Weights of a small image denoising model.
Model: 15.3M parameters, 48-pixel images, arch unet, norm batchnorm, activation silu.
Training: adamw at rate 0.0037, 15000 steps, batches of 128.
Data: trained on Sentinel-2 satellite tiles (TerraMesh), 72500 training examples, 26.5 epochs.
Rows from block 4 of a small image denoising model, named by matrix and row number. Rows with one number belong to one channel. Each number is 128 + 32 x the weight over its row's rms, rounded and kept within 0 to 255. All counts start at 0. Numbers have three digits each.
Before each channel's rows are labels from the 100 images, of 14976, where the channel reaches its highest value: "top examples" is what is common among them. Only what is clearly more common there than usual is listed. The data: Sentinel-2 satellite tiles (TerraMesh).
# convs0: first 3x3 conv (model.enc.1.1.convs.0.weight, 128x128x3x3, each kernel summed), inputs 0-127
# convs1: second 3x3 conv (model.enc.1.1.convs.1.weight, 128x128x3x3, transposed, each kernel summed), outputs 0-127

top examples: crops; main land cover: crops
convs0.18:191124126103115074101098103045203102096091096101139128152140141140122088149083094118097103117100104084092150125068100190109123121094123146075110104095124111133155056110114093144097090118108056120087157151133069119075094091109088147155125121112095114095106078070105116127111122112121088144184165181165095139076113058126101108099074128103131126130140151101167079089111124106138098125125
convs1.18:103162168145140115117163119126108113126143128174184121091187084176123096167108145100103153132175141146105098174128163143116145172114180134103101141176198094146118111151142134106144138078150150180097097220159194137114131122131205113161139173096172127156153168175175139159115163126134164176175198144138157156127177155172163098175135119148168152136083154148190156120144134095136161152118

top examples: crops; main land cover: crops
convs0.17:127165179107130154151096143128149152104116120109144083106162172127071118093108137115095104125076117154152134135093096152111173189115180124105081121126164116088087064115077191156112128098152108161137144221158075150152139168171172125178143138113178137131084086127140094137104194143108146096191117154152101162148163153104153149099127152160080112138125126089196122091129098193120107099066
convs1.17:099147138103172085133095129135122094149135084124121077134093127115157167159099131128086163125152102135092113187149137133112109050108071065118122174175098169135046163101127083115150129125145116113120083158148166109172147128150119090186130180128097068188102182146077146127141114118196099139117073151211134144129145118127143171100128160062143153171112117117167151147158130155100097099074

top examples: main land cover: trees; clouds
convs0.20:068114086145115106079151129113113094121134099092075118064108087112065145124114109147156191120121085141146112080144079122147098108110079135110088123124127075154098121128086140101092146105134041114136107113159147123142127155114127092102190099138097087094090112106120111134128200085059146078096140085110126059160144151127135090127141037108130064102093137155137114114091122110076142136063
convs1.20:135126137162201174158114094107157128095120112120124182183155085150174141067103120195137130100141150149111123178111158162111095157098172155115189148119119177126163074187104119135198139120137139176155144133139153146106127117129117074180114157168093120163095182151130166188103121103146154178133115172164141166131199121155132160154097125103197092114123131133104144107078167145150138110206

top examples: trees; main land cover: trees
convs0.48:106112085092141086082126055119102120081108120087112103052122107157084105112107093029108170137134110125111101114113094128083140149102075111093093155091128084089116115113123169095130128066135118151137091124138079112112101126108148147120163128124107105029057113124129085114113180108094123125138100072114148101116123124129156106170119097128159124102075138121161112122100173102076057111053
convs1.48:123124149112184171201124061151154139126086141121158158175156084137138170084135145168103124140105168115104112172144173128131120175146152141113225171112114155134163147210135121188160188120157154132168119150114153131146115128114103107167123163131105142178115197134126145177164117107167153160143113164123183202134189117134177155163142137088197102164128136156131144150109107099137114094173

top examples: snow or ice; main land cover: snow or ice
convs0.61:122117111133132113119168121107077130130176125102155142137145151144142089138152102131101078107069093162170163163133129169131096081162152124109138148088071187135138130135026122155120149114143155088123151131144126143101146107112030135159115140146103069149087147100127039129147174156181106106117134137123138098035134121162133122121106176138078123109138069122094137137083074196153063096133
convs1.61:113138118095090129081109099162112145098134161167131096135150124102069135121103119159124060113129102145109151220148111189128135175142108167088113125140092089143175110132139161096137184144123076134118055153139146153108132112147203171107130114081134120134126101164164140124118159149118156234131143136127158061200126164153118075101174156122143096165106175158192116149157105115153151132072

top examples: snow or ice; main land cover: snow or ice
convs0.2:113140100177161094074109169100108127075092151104059128096140082111090178114093112132218216128222128116125117132152114111129133111132098113074092124138127129146132120127038120062131157142111100092116111104088169142135137101072149114099151128138091138109129094125111162157121177104129167119136108082120086115157165080109176115151120089136070117119063102105138076133132135087091171109115
convs1.2:168121146132147192118094126107159120094148104064125161168082120108166182103133090168105138098092093130124123156114151142158144128088211141160181094074074215137126117143083111164118071142125156096143134099132154098164097150137101137189086101203149093121146155147102131124126091163125141143108075127125148112130124131095116120113145133113171130125102071127116136113029144175128129055191

top examples: snow or ice; main land cover: snow or ice
convs0.85:086091126151111114095147069125113100150167057084134079080148129087135140131141117143064096065129049160171118120148119137172091063137108150093124145080099126155077153154116137152096100127150063118158163115189168122123121170110076152113141124131135097170107159090151092162155189126141136154177141145138168066101122174176108102168174082118110071144110152155118099153137125140085128154079
convs1.85:129137138099154113137149165101122084130139144162125135128177125155211132095087118189173116187199153113137140202085107150138110138120079154103166158099063155162193034175143112122179154155139098160095122159143137154139146105121100118108099147150159154201126143109109213178120153142175128107126119156134111172137177108149152181132090132117097115109146151158115115149127150103192154155106

top examples: trees; water; clouds; flooded vegetation
convs0.124:108126210118129144093106101146173124103099106104100136124077083095114156095147147044124095099127104179126123103142110117152144131149107136100119149108106163143147114148103114113064160098112059133164038102127097154134148054091127183109131109116116166061160118116190111118115185107143111112107126099099120077085079139171079136142133181205140106135156129130090132140118119099086068068138
convs1.124:195107179137102132207165100112108141163151160079159138093185073088174124067147151166149033181128112163150107134109102122155157107117114121153196148163113143115186100112130118146137148135162143122153087163076130081179086105118131153093130140111133151174115185107151145114177138122149161106139061141086098108117108124056135146132157103169119098164131103094111195129159142100140139088132

top examples: bare ground; snow or ice
convs0.64:174153166094169094137099088133141120116082096091110142099155088201134138170129148153094114093111126125156130140140166142129158099106125136115116131113170089112120088125067187155178099149142145112113141178112089140122140176091150043133128173154134134149140135118111149137147197107117154142174192121173115144123187092131140101167127155118059160115110172067194131173148119152213128167202
convs1.64:082129105131110081096122127115072104115119131166139109104145120154124095088127104126179124162087131087046067101141152106171118148085184088105118087135066044147031133082163115106141114107079106132102112169132132112105120156136124139146126103140102173098146073131064130130141122116109117122115119086107129101083136117074093133145107040095124077096083111062141112148086110117123139133060

top examples: main land cover: water; flooded vegetation
convs0.40:121097137083119106125106191115108120098119154110087119113140123121075137092071109136122212166162144107141089100108062135166129085074126095120081105147128101141142064109055144095106163085106091127114111094116141116121119090162136115136132099114088128049087117137071105120101190101098073071153096083122128114143116105064182105116106064117096120103072119142154098109084141135088089104082
convs1.40:150163151151173203195165115144166147124123121138146184170114092098138134103104174139082117107155134128116105138162163141111126147061150140110151123151125151137118107186092149147158133140137170153137116159152195135116141137068120114217154167159125117142137160129161095178058152078140132194105095144147157173115179142160151129199148120133156084136071160128140151075112163139100151095210

top examples: snow or ice; main land cover: snow or ice
convs0.90:113127120183170068115124145071144115150083140109123084128173134106097155147108088240210122093136101116131129175120186132163112128131142131129108094097144157163111123126111087100078083163105166078125196187103123115135043111104111164172145121120120150118179127136073119095126123173156109126193158107128120073139135034124148146101114129140125123121101131159139121125113076174097145110133
convs1.90:178156154111137097027120114101162122104146125157149105114139160151123068130057116068098161127159124143129183116114146171097142138079126167103069122145222148159122037102127154070147162134085054129106088182082135150095141133170187109127168116125147078102141129169159111131082137123086130151159167113134118114170106150135095066117082121138131138102112147135146150106117117117135139156160

top examples: trees; main land cover: trees
convs0.118:116115102067093157137131104112114137104104118160086140132136164117095125083152125122160107118146123200135155110169050076111135075162095099102115144136091126155172181159100089126080124130155116140150085137199130113127142117124126119164120156083130109072133127110120108107135215133131157152113088111126168107104118121134163079114145098167119068181130109140127115082126097137136082076000
convs1.118:124072170099136144226175162122101137145147192137089140152182095119109072112111144176134129148118131104166130166132102131118159140155123085129152132139104170106143154142127184090089184079145086135113140134138106166118128106132094138145096119147091136190119116147103111100095155124145185099107125108109173121099153104125200179168140105157181093094097095172041103057088144122186150151083

top examples: bare ground; snow or ice; main land cover: snow or ice; main land cover: water
convs0.100:083146074161122171136107217197120123143153133169091095172165129126132155124133142179129144100169138113154129115209053124146162116131145180181145123167097137176171115120112104099101141134139144102141093126108153105161124149175115128128020124133175180149152131135091091163157104122136154110107167070153118151128178126139144150089170168167098115142175116132067126136142123172130203118106
convs1.100:138099100143161165104089122085110150070125113149096144122102132132179154144137145120124111104139122118130104102074135139085108142105103159161082085111088110129134091124129098144144075125118149084153134149116121161129113123099127156121014111092112074142132065095115100121120065092122134148059181159142126091126137103104122112094086143105068227116144146143129097116013087126163092103186

top examples: main land cover: snow or ice; main land cover: water
convs0.59:074117207190107178128091121110163084113161127066111135091101088137105152096156133118127130068132092163154117138130146111128104077111126132104143155064095156137135157137124137100151176131164135135144067089163123083126201099137121135095147138129147100114169138140160139117136175121045144153175125095109138084143143166149100091178151103131175083138028117155075107162076150111081123077140
convs1.59:128139120149145110186197148121091126205179151100126114102185073109170107084142136207133095173153155098139110180107122091126166095152088110131169131148037148140154118125122127128091157144140137154167146124046113101172100127145135118155112154086112135127140118115090185109183095082131132119096118151102094156151155101079164132082108095166084137147086028101116158156139126151122105122137

top examples: snow or ice; main land cover: snow or ice
convs0.96:182135109109114117137113099094176117126071139103120222157133148183159074157136098108065125149090188155161149153113115116105124131131158100101139145128125140062161109140054143157134121101141204122155103132152102151089120109093063118171081136124057121125118142080130112114086142157144086102129115124169133167093118100125126122119092159129128177133119105127155113136085114153216051115210
convs1.96:096149132146072124147126145169110121186112113127148135111093135103082155164146091102174093144105093121071078132170127145133122126135147076148156095147138051147070202100155130163123147129111111102116112133154168118137134117160223131162114160140133147156126107169130110126172114146152155213145130126080139103174107122105105124190174090139140074181071134087153108100156142122115190134033

top examples: trees; flooded vegetation
convs0.7:056126198159129179093111227198104105122138128136124136129110094130123153138083108131108150058153110152105116120145159122132120096086087112132122148110175115153040127101095120082129131093053131133154075134113078112136098134114177109130070113132108156069114164128130062107113184097051145096118147097117136125116098140162164097141147084122145090134059131128123156125145164106089121122077
convs1.7:153094124156121202184081144162190166124148151134111225156085066079137122109125113128097074164098139119148165112111100075161113119095144104122134136175150208149136129137126151130116091087112110121167133125093127100134078163121094144206106122132077103093153129106074112152109051115133190099114136132133121161068154104083134091122127111085119167160170093137108121125101156121152107124192

top examples: crops; main land cover: crops
convs0.30:190080179111134192135064189188205109114133138068093138093105124137137187133143154114159130132114128191157161079132125093164123151148149133140126170050154150118179140143129099126157145098139140130148117100150132125125207122108157154135140135121135127070166149143205129090123189113052124132144138113074111116126102206166124082149132126170118117145103143100072110150112119146141122084159
convs1.30:120127148148096104141146149092060128181128148127129149102148045123137085134117152194118098138168165102112089118090100077118165058053088123141130131143134133109122083106105131116120108076126115220108157095008125074121098134118145112137068162107111132109125139112118156127125138135147171120112076156072126182113144083137153158156128108171105119131110050116112157098166175145126125099103

top examples: trees
convs0.75:119105076150103145076114159142152101096152118093093125067133151140071118102092096125110227139175122114147094090138078182113133137064116109146102129148150078097094091102091171103135127079120111170113158097116130116142096146183129139124175112135114143077102127145075097127139198117088110123204133092093146113165122117114147148146122046102157104107100144139142097148089189110090087138051
convs1.75:111161137148190156201128084127185134105111109148178137189120115125139142117107162131069122108142128127102104182152187130118116163120150125116176181103102155158113111219096093160193172149161132129157127163094216114148137158060133082161122192135115112168136179109151143157121102079141118110122158161154197179152170124175148117172137143109119114132093122175142165139116122105116125109178

top examples: crops; main land cover: crops
convs0.98:125126069168103157128094009096137115132173125115108123170085164120130106113148107156110029100146104150141181131170139136135156103124134117147137121131099184060146137132143141147142078126105162164121126078116139049080121137119071089138138108157153144175129098053137126110133089139125117188145138126154129133123090155105077127137108161145148133141078083082034123150125123135121073089120
convs1.98:139106143125102151132159139132130156190154137126144092114107147106120163154143115122190161137169106179123173125148075175143118143186117144145158117135154135087197193118140114141100166111125086071140116173113141157149164115135203089077143133067141106156143164136166116082194073100140083123102138171095121114170095091168116123132203169142106153158165181134121165073140125080119116115043

top examples: main land cover: water
convs0.39:109100029154073100105126076136138142141152107105166076130099111120138101119095112121100151128103052121140155084162108099117128150092109121105086129155188092168089100085110164119070112135114039070120077136089105161157090122127106191074133094121103147085078152104146090129112121099091102154131115144131138123157131191139090107134133087129118103161117114163127054078089119107167104160078
convs1.39:176158109146167142156089121064156128150127152145155170176163114083156126172121120151146159121175098135088120109131118144109129160130163128090139124131163155155150083158125171169130172078133117114109142180179146174153083099180076116163134133206190183154067169101142151212122111116179123094142137130182119186160150160167115114158117175070197122131125149121106146138139135076137174102129

top examples: snow or ice; main land cover: snow or ice; main land cover: water
convs0.126:122125194062138128085163097152105111164155135125068093102126125153096070176133128115106142155118136115124149131142137188177114123089129162114133139160170114127100130130183158154126108156125113166109161094162167126145126220096136181138147144146131172111137125105176086128141152163142053123117152075115152176108115122130135135110140122099124089023125192150155183169126167142107093226103
convs1.126:104126104171185076125069132111148124126141097102146128131130197177176177142093111127135103120070102095094141154082142125171058157097151154173150101097104161176129088169122118100157124141126132150136131168084077101125164172147114136100127118095175061101125178070093113128095163134128074095137186172177167131147119171133108189137126127088126196112150102104138135134205174136138121103164

top examples: snow or ice; main land cover: snow or ice
convs0.74:113130198059133156115085167150098116118162171148130077144101070152139123121091156117103121164134136140075168087110189077183130149068135150116146140142106136185085110083067046132138135142124130094091080107123076111170154137063171138088092125081072148130156133121135145143116161090091105116102117146127095143100137065131112130102164091131090140133058131136103164146110121102085118081071
convs1.74:148133138153102156137087119100119187167184082084157153152136075076132137144158155133114082168148099107116143108125097122154156080090144137136094059118154133108136135086135158132124095080060112139188176095145126099129106133190119141190103047121172106095121111102105166126101138138129190159068123089145154106098063141033080095146113133141148124128189121131120132100155164144114139135190

top examples: bare ground; main land cover: water
convs0.77:162106133174128103197085106100206119102064103074115056117135163155139139146156150126121145066108093130134078078082153130172115146139146199156122121095148129122106131146206163117118119177150151110155165168127109123146141124176109165068137145124161102092129091115165108153138143132117135154153121130172182082164176209077127120124124127074115130168117195123124129124083136174151107143179
convs1.77:132147125126138143065145153156063096145097133176172082087086150177157128141109098114153152191153204159107107121110157107068126094104092082147127139151125095128029058106151149128179142143121149167130121154113134075092147065124103106108141202091121159149116117114088181115134108119104119111132098116176107158140160100156125146161091107115117142148136104110144177156184157094192074104092

top examples: trees; water; main land cover: trees
convs0.92:118087097149115096125098133142147138108106068074111155076108083100096131108082135056094176143117130146133125114145085078112146093137075106057119127067144119133152096114120155136101166145138055145125044155156098097118175116115093103124119100109097150083047107113166146131107155111128112114096154125150113110134172089114092066075099093123123117095060085087088117104107101138075073171119
convs1.92:111125090188129170190093092128154150127115102071097168110186082107117133123190172126174141162162130150109105110151088133171147120156195073107160141138151113138149162174109161175114098105147131138168140176207128107154124124160116121183128110156136163187084143118151150196143127086130182168120065146093153160158174154136077157158134135149186063163165145099101090139130148136128109126136

top examples: main land cover: rangeland
convs0.105:110106146155122121080127171047156109153083098105114127134120149118095134141135135192065175134090156107147163108117150150147087176114127160129087112108179094131069108163148089118133129137117055129165176096140149121118151139121106192131158095125109121139151108079170143125127233116086095106205196154114116105163130169124099137100112079108098106153095183131128100087104132144117139179054
convs1.105:164103105154171154116138102138131090149174128124163196186143108153157089169095100136073130148134126134122168114131192177121136127058174139129140105142186197113170039137089139108191091152115143179122174129135182127126107138147126137158139111165146129128123117121081177155071136129131142195186142121147120184156142153118118106171117155109118165094168096104100146121169220112164126114154

top examples: trees; main land cover: trees
convs0.71:117114100110095161086092104142144079085181131105098133083147166112076144091105085106129126109156106154164125087123076153139158129064127146121113110133090089119096081078073183109070094108078070152064137105130092103108098173189136140144186105145169157116100114120111116125130175165095110138170131098075152096151107122129130138142101048129146090116125132132127074150108147153082099109031
convs1.71:104185136102202120201146117109144107134120123170169126122138106120160138131108131121093157126190125136122106195141192122126111180139128133112188179108107151152094102204132082125196189103178125120142095197111206086153170181084154102132146229145122121188144144124159150167104141087156097103129127171153147138131159120147146129165135123100102124137091147164141145139138140073117143122138

top examples: bare ground; snow or ice
convs0.66:135105140120134122106184150147103129135129118142135094093090116170093121172106130142111141164120141126099170081108153167129095153103126151127076133140154083132113166109196111131155101120127147104100177128128147107122124240079167156104150116125129127124119058122119085109121124103103025067169187103153110126089129164099100102088110125056157109128117174147175142171126137132113075236120
convs1.66:082088126150158081109101109102117118129098153158098131125117135226157070158088127151107118128076177022059131154060153098168086118072107106094111127125112131112061081128142125110173130157100189159099131114108121138103135128132119136131128092130067082108126117094101110124104157136157105171152187127193139169122132096113140137136062145096119181087135113103108159117144176125139108073133

top examples: snow or ice; main land cover: snow or ice
convs0.101:107112143110089178159116104073143136128129148088147109130148131132126167075186141115052107088129101120107145139105101136182097090158145185178186124129034156090138146151075101155116077144117119114151150089138130135108131142162108153117124150109143107104172143112154060108129129143102052131108048158131167116187052147116109162182145161082138062150127177126084160118139134151121074121136
convs1.101:164127158169121142132197187171134147115166169123157143139147145148130111108136140135165116145141167119150152122084129147126116121138121164155192133179192131148119101171135170085167143166155137137150150179065154088178162170144119189101126186182162149184157145085186158102147165137147073067149112174120105125139158138137171138142147059129145114133078115157199133117173178079157111172126

top examples: main land cover: trees
convs0.78:085101090156112156103143131124105097108149101073111098059134115136095135111108102108047179094151074141121111105165060165151108097094081112112128130132104092141071139123102152103111102115130096123156115154154150082139092145160143127104156141128131110123105139123096080114169183097070109144195108093140163064150127138131147132137171041079128073122073153116161126140149145100056132148036
convs1.78:160140147131161142195124146175181114129126101129152153157165113127132160081118160164104117123118146101125119198113178121107109179137131148078184152083090151192152093220152099148204160148178136130144117153145182161160132134097092111157100182126143126183179155109153181185105130098158114119127170156121149185112185116135150126152079157097165130102091121173131126143087141099142131125202

top examples: snow or ice; main land cover: snow or ice
convs0.123:180125193146132176098102124147205111076154112121132118081156146158170090149095162095155145156101153198166098092085177122109139176074145098123135133111248156112100106087115138133155171143109171101096136162125093119132138152135165163175138113132161117107114133139172113128076152130075166114168152135118115187113144141153117124128129074177143223131146135183102107158128115149141160105135
convs1.123:122111145121111093105122086099067116183136136120176047128085121099121128122120116146138048158173087179103111160157102121134103075116116084133118139139034099103110166099083078175142128109125099133149118110091165115150125141097125106084178153122127084189190144110086170099172095140135079089089078125150133102139117144130090124169109161087124081176093165144139155143183139066089153127141

top examples: water; main land cover: water; main land cover: snow or ice
convs0.42:093149192080113035121110161115091119162124106066092118199136082111115135123127158124114136112115083119128090131137115125160093111133115136092134115127060117167140088117122059123088140152185095137106133158119146097160127117125119148134127138120119123106121140145032097145123111156194037112147168116149100080105122082087084117087106105107075118071102150163109129147042094158132085101156
convs1.42:129161128118149136086121085128120151084090090144140144087114101134140116145100148158149085194193181105130158139128113167120113082111120164094109075161174098132122062126108190120155109147094098195129090184193115167118131144101139123153143097124192127109209146136177152159109199109057140119122127116121087154140150144148099134154073165148180103113131180096208143102138145120152163144154

top examples: bare ground; snow or ice; main land cover: water; main land cover: snow or ice
convs0.47:130115168109149160151170124105097119164137118140112143110150146143116123171150123165233148129205150122175146115159144109194143100120152123135105100176132130137135146122088106113167098115112172096119182098110244075137118207102124191139105106160148163126165106120129151112134139147136134116149173065167133153134138147077094121132133156205077105097082134170114132139107147168133138209138
convs1.47:116138151144186125092125141056123123081093110161158109168118233150183124143125096124144144091097109081100112122044106147150097094140114131149112114067087127150109111094078108099155128173094130095109155135089149135129146180159109159109133078153139069119134116089077102105082077172145043075115115117112096081135077099136143137157112160123074181110174133147140120089107154119166133139148

top examples: bare ground; snow or ice; main land cover: water; main land cover: snow or ice
convs0.0:087120124246147093066100115145140121099123102045156095076108153111118179132143118140098166024153059184140099125090130145116126149118110142110127136047150148144073093151148134148113123139137127135160120150123077136109161147121117135091130112102152104144103121153153111125146141094059184185147176123132115098118149176180078142143137126151180107192144107121149101112095133131084156133139
convs1.0:165155123147169074113128142090127097147156120124122119081209102143193118153134119172160096142117159147157141172048185125096146144116146120116171170165158143170139054145152095146133139141155140140180107135060151071148112139188120112106108140092087125164077142120128178201174121116154100090123110184153098151156157138129123107115103066111078163106112112136069166170102111086143126177156

top examples: trees; main land cover: trees
convs0.57:096118121132111122097141120140118103124139089079089109049122119114053141092118101156153166116135106144146087092117055156191118095107095157099083120121115084136123079141078163097082119094129052124119145106133150132119125199145141090097182094172150099063111113108112089140124184107062119045112126070091116075160127150096120112132121069122112083117077129126163108125100136137077116162125
convs1.57:139164142170187131154124091126134125116094107173129178136130111140140109066098161139153120122159159158112092165110172141117119149078160143106188153131126130139110051201105133115206159127128132190139109175112180120087154141110138089142132182170114154171123174151137163201063123102138135177130114167159131168130205118164168124180103069128165086123082147116157150112101161120135148101180

top examples: water; main land cover: water
convs0.22:125139157090086118122217114148147080207181082182113098090142167123118100093094174082164144148083138170177077123162111101171150139093130133131118189134121121138139101123178133105148197166168110156094126115105188143163166163140164170128174133177164174129090131133159099117106159136151118122129119144121144143126167150114116106146143127244116126132110150187099126124099169171157097148116
convs1.22:122098153113158110154141125062095067170162132144114093137176184159168123114075092162115081143146111096055123141110070107149076113093082132095149129106086111121113139093133088096137119182105097124088105136079093132155139129176138135124088125139183088163151124090044166096120120166162060091084127160119139140120132119093107211176125094150116146150067078121119096126150149169120086142102