Rows from block 8 of a small image denoising model, named by matrix and row number. Rows with one number belong to one channel. Each number is 500 + 40 x the weight over its row's rms, rounded and kept within 0 to 999. All counts start at 0. Numbers have three digits each.
Before each channel's rows are labels from the 100 images, of 14976, where the channel reaches its highest value: "responds to" is what is common among them. Only what is clearly more common there than usual is listed. The data: Sentinel-2 satellite tiles (TerraMesh). In brackets: how many of the 100, against the usual share in percent.
# convs0: first 3x3 conv (model.enc.2.2.convs.0.weight, 256x256x3x3, each kernel summed), inputs 192-255
# convs1: second 3x3 conv (model.enc.2.2.convs.1.weight, 256x256x3x3, transposed, each kernel summed), outputs 192-255

responds to: bare ground (53 vs 24.3); main land cover: water (41 vs 11.2)
convs0.35:483424505457470570538478464483482437447538535442446498486488524489567507491542457438470453484439522572421515537450460499487510492541514496464471473480442462544531553460441450503481449526446541
convs1.35:499565543551551523481478547512562508555533512554477543520540508509478536531517563570555551574506485503542537483479544491540571529493540504545542486531583489485529525569514484500507516565539488

responds to: snow or ice (59 vs 20.6); bare ground (52 vs 24.3); main land cover: snow or ice (48 vs 14.6)
convs0.237:521500488502511462511502518548510513530522511478582520526528530517501524520509493526521495470626554498503493527549514483498505464563502525494565561503512460481513493505582504504476542495548474
convs1.237:453452465444433497451519528467434482444516487421470509454458463461544434469452471480432447443460507467438488474487493482476452486542454485443444494456479499473487502463509489459496461509446479

responds to: main land cover: trees (40 vs 19.6)
convs0.210:495501522530449589501495455471470503449523550458445528471546434495552494462503484471457417485458499546421539489490490392473523577489488458450466438456475504590489542512465470476544419530507571
convs1.210:505489490459451449487542542435474547456502468501545511515445464543495486455471475461477493492551532430482506488541484518518513444511549421470485563439534593467533486464546539500410510470486451

responds to: bare ground (50 vs 24.3); main land cover: water (35 vs 11.2)
convs0.80:470433468454479564546486471476468423441550555457423504491530497434544469456561472486456484509434465565467546529440488510485518517521520482482473436491441465554491503459427492544502473535453548
convs1.80:501560546548529509466497533502552546549511506532509532543526498549500517519482568556552534563511521485539522478506531482533578527522552464555541514520580521467521522576519483508490501527536455

responds to: water (67 vs 40.5); main land cover: water (43 vs 11.2); flooded vegetation (27 vs 10.2)
convs0.217:477413451446473529540493459486466444437522505458472484512480536451543476450554453476441457476475460541434501524455479497470492487532523480451455463469458462544488500453441485510477454505422561
convs1.217:494561555542526535460493544492550530551534488537504537530528507534506517512487584554539523568497499479529530479510540487522554546536526463550541506519582488469520520592499446509498478548525480

responds to: main land cover: water (38 vs 11.2)
convs0.96:491534497530433601515506439505461521469521572452457524472571448501562499488508513505491410515462478544419496486470522402481503573511495492451476454443492496590470581547474456512564434554497558
convs1.96:539483486447456433525540525450478519436486502473539480534473492517484491460508459461489487456550504451463480494528455487465485448483569402465464576443514562500503472447524514477436511466478509

responds to: water (78 vs 40.5); main land cover: water (59 vs 11.2); flooded vegetation (35 vs 10.2)
convs0.65:524436439461416530554499467461423523448504509448488487546489540490526492434519472476486474486469480481445470552496464465475460504513515420443468486439475501549536537472447489490502448512431527
convs1.65:518534552546538495465516523478577498518544493530485573535543499509530496518488558548546505548488480514546560487521527480499574540532510474539535496521581475508536520563488450499506504565534498

responds to: snow or ice (59 vs 20.6); bare ground (52 vs 24.3); main land cover: snow or ice (48 vs 14.6)
convs0.90:538538466508503470512484540543487521562491497496549481518557518503481518526469513533534507494615529490527486515540519475519494484547537514476560542528522459478519463500577493473447518489559452
convs1.90:474426468437436469471541516473447469424537496433480514470453458456540430454452454452420449441468507473442497454488471484467460477530447485454453494451472490482478500447532508478509473483464486

responds to: water (74 vs 40.5); main land cover: water (54 vs 11.2); flooded vegetation (32 vs 10.2)
convs0.114:525433436466410537557509454458438527466502498442498489555486539492536488442515473472489483494469476482443466553498469470480468492525512424445460484432460484547520539477438495486499445509435530
convs1.114:514541551536545492465519524478577488522556495525477571534545490489531501513503559549543504550483467508539562487510529470504578535534517474533534498516581471507543525559482447482517509563532511

responds to: water (68 vs 40.5); bare ground (56 vs 24.3); main land cover: water (44 vs 11.2)
convs0.231:469479448481448577515466464495468453466534556438414516491535487450555503459525500462489434550435469563461525556420508486504505488548521484460481438482464466581521529499414446515483461551477527
convs1.231:516530536542544477473501511493558518522531486537498546553527507546500503492487552536542551551505513491537543461508511489522589540494576448537558526496582542476517517563504451498478516513537473

responds to: snow or ice (57 vs 20.6); bare ground (54 vs 24.3); main land cover: snow or ice (45 vs 14.6)
convs0.181:528501482479484481519491534542520525543519500496591500545539545531473517507528498521511514483615542499521498514559504484507491477551507503494573570505518465473511479497588519495461534489567504
convs1.181:462450457431429480462533523466436467424508486435478513460460461467548435467451466460430436440457512475440489474486480491471449474548450493446456496464469487482492501448514493470490468493453474

responds to: snow or ice (59 vs 20.6); bare ground (52 vs 24.3); main land cover: snow or ice (48 vs 14.6)
convs0.121:537530480523494469503485528542486521571494498497554488505543510520486517525464521541544497486624539495521495528555519471510505481545526526479552555520519471476513484518582497496463524495568451
convs1.121:468432464446444475468539518471449470424535493428486524472455458473555425462456457458419451437471520470441507464504471486464464481551447483453453507452482493477487505449535512480508480496462487

responds to: snow or ice (58 vs 20.6); bare ground (54 vs 24.3); main land cover: snow or ice (46 vs 14.6)
convs0.195:527515485487490477515497531544518519545511505487595502552533546533481525515532501528510510476605549498515497514556507482496491476548508511496584568510508472477513479504575513497462530489566498
convs1.195:461453457434430483460533523467435471427509483432476513463460461467550434469451466460432437440455512470440488472487482489472452479549448492447454496459474493477492504453512492469492467497454472

responds to: snow or ice (60 vs 20.6); bare ground (52 vs 24.3); main land cover: snow or ice (49 vs 14.6)
convs0.76:529530492535492469496492531535503523563499500503556489505541508525495515530469525548557496487629547494515499525543527466510500493544519536482551544522522470489513495528582498492465520494565453
convs1.76:469433465455441478468537521468445477429530494422482530473456458473550426462451459459418455437463520469442508461506473483464466479551457481461451508456486498480486503451533507478511485500462485

responds to: trees (90 vs 58.6); main land cover: trees (41 vs 19.6); clouds (37 vs 15.5)
convs0.171:497502412475413557489487466487411470473480554438450471471546470464510489426459497444518435490471438491436488528498504430504487516490533423443522459416493464529499541500470481574479483486463524
convs1.171:529539507486484459454541533471559489480515475486529541519517469575538486491450533535543500521483493473520534485557493503487549494523564404542517519497563611497534500508456465532486489540523480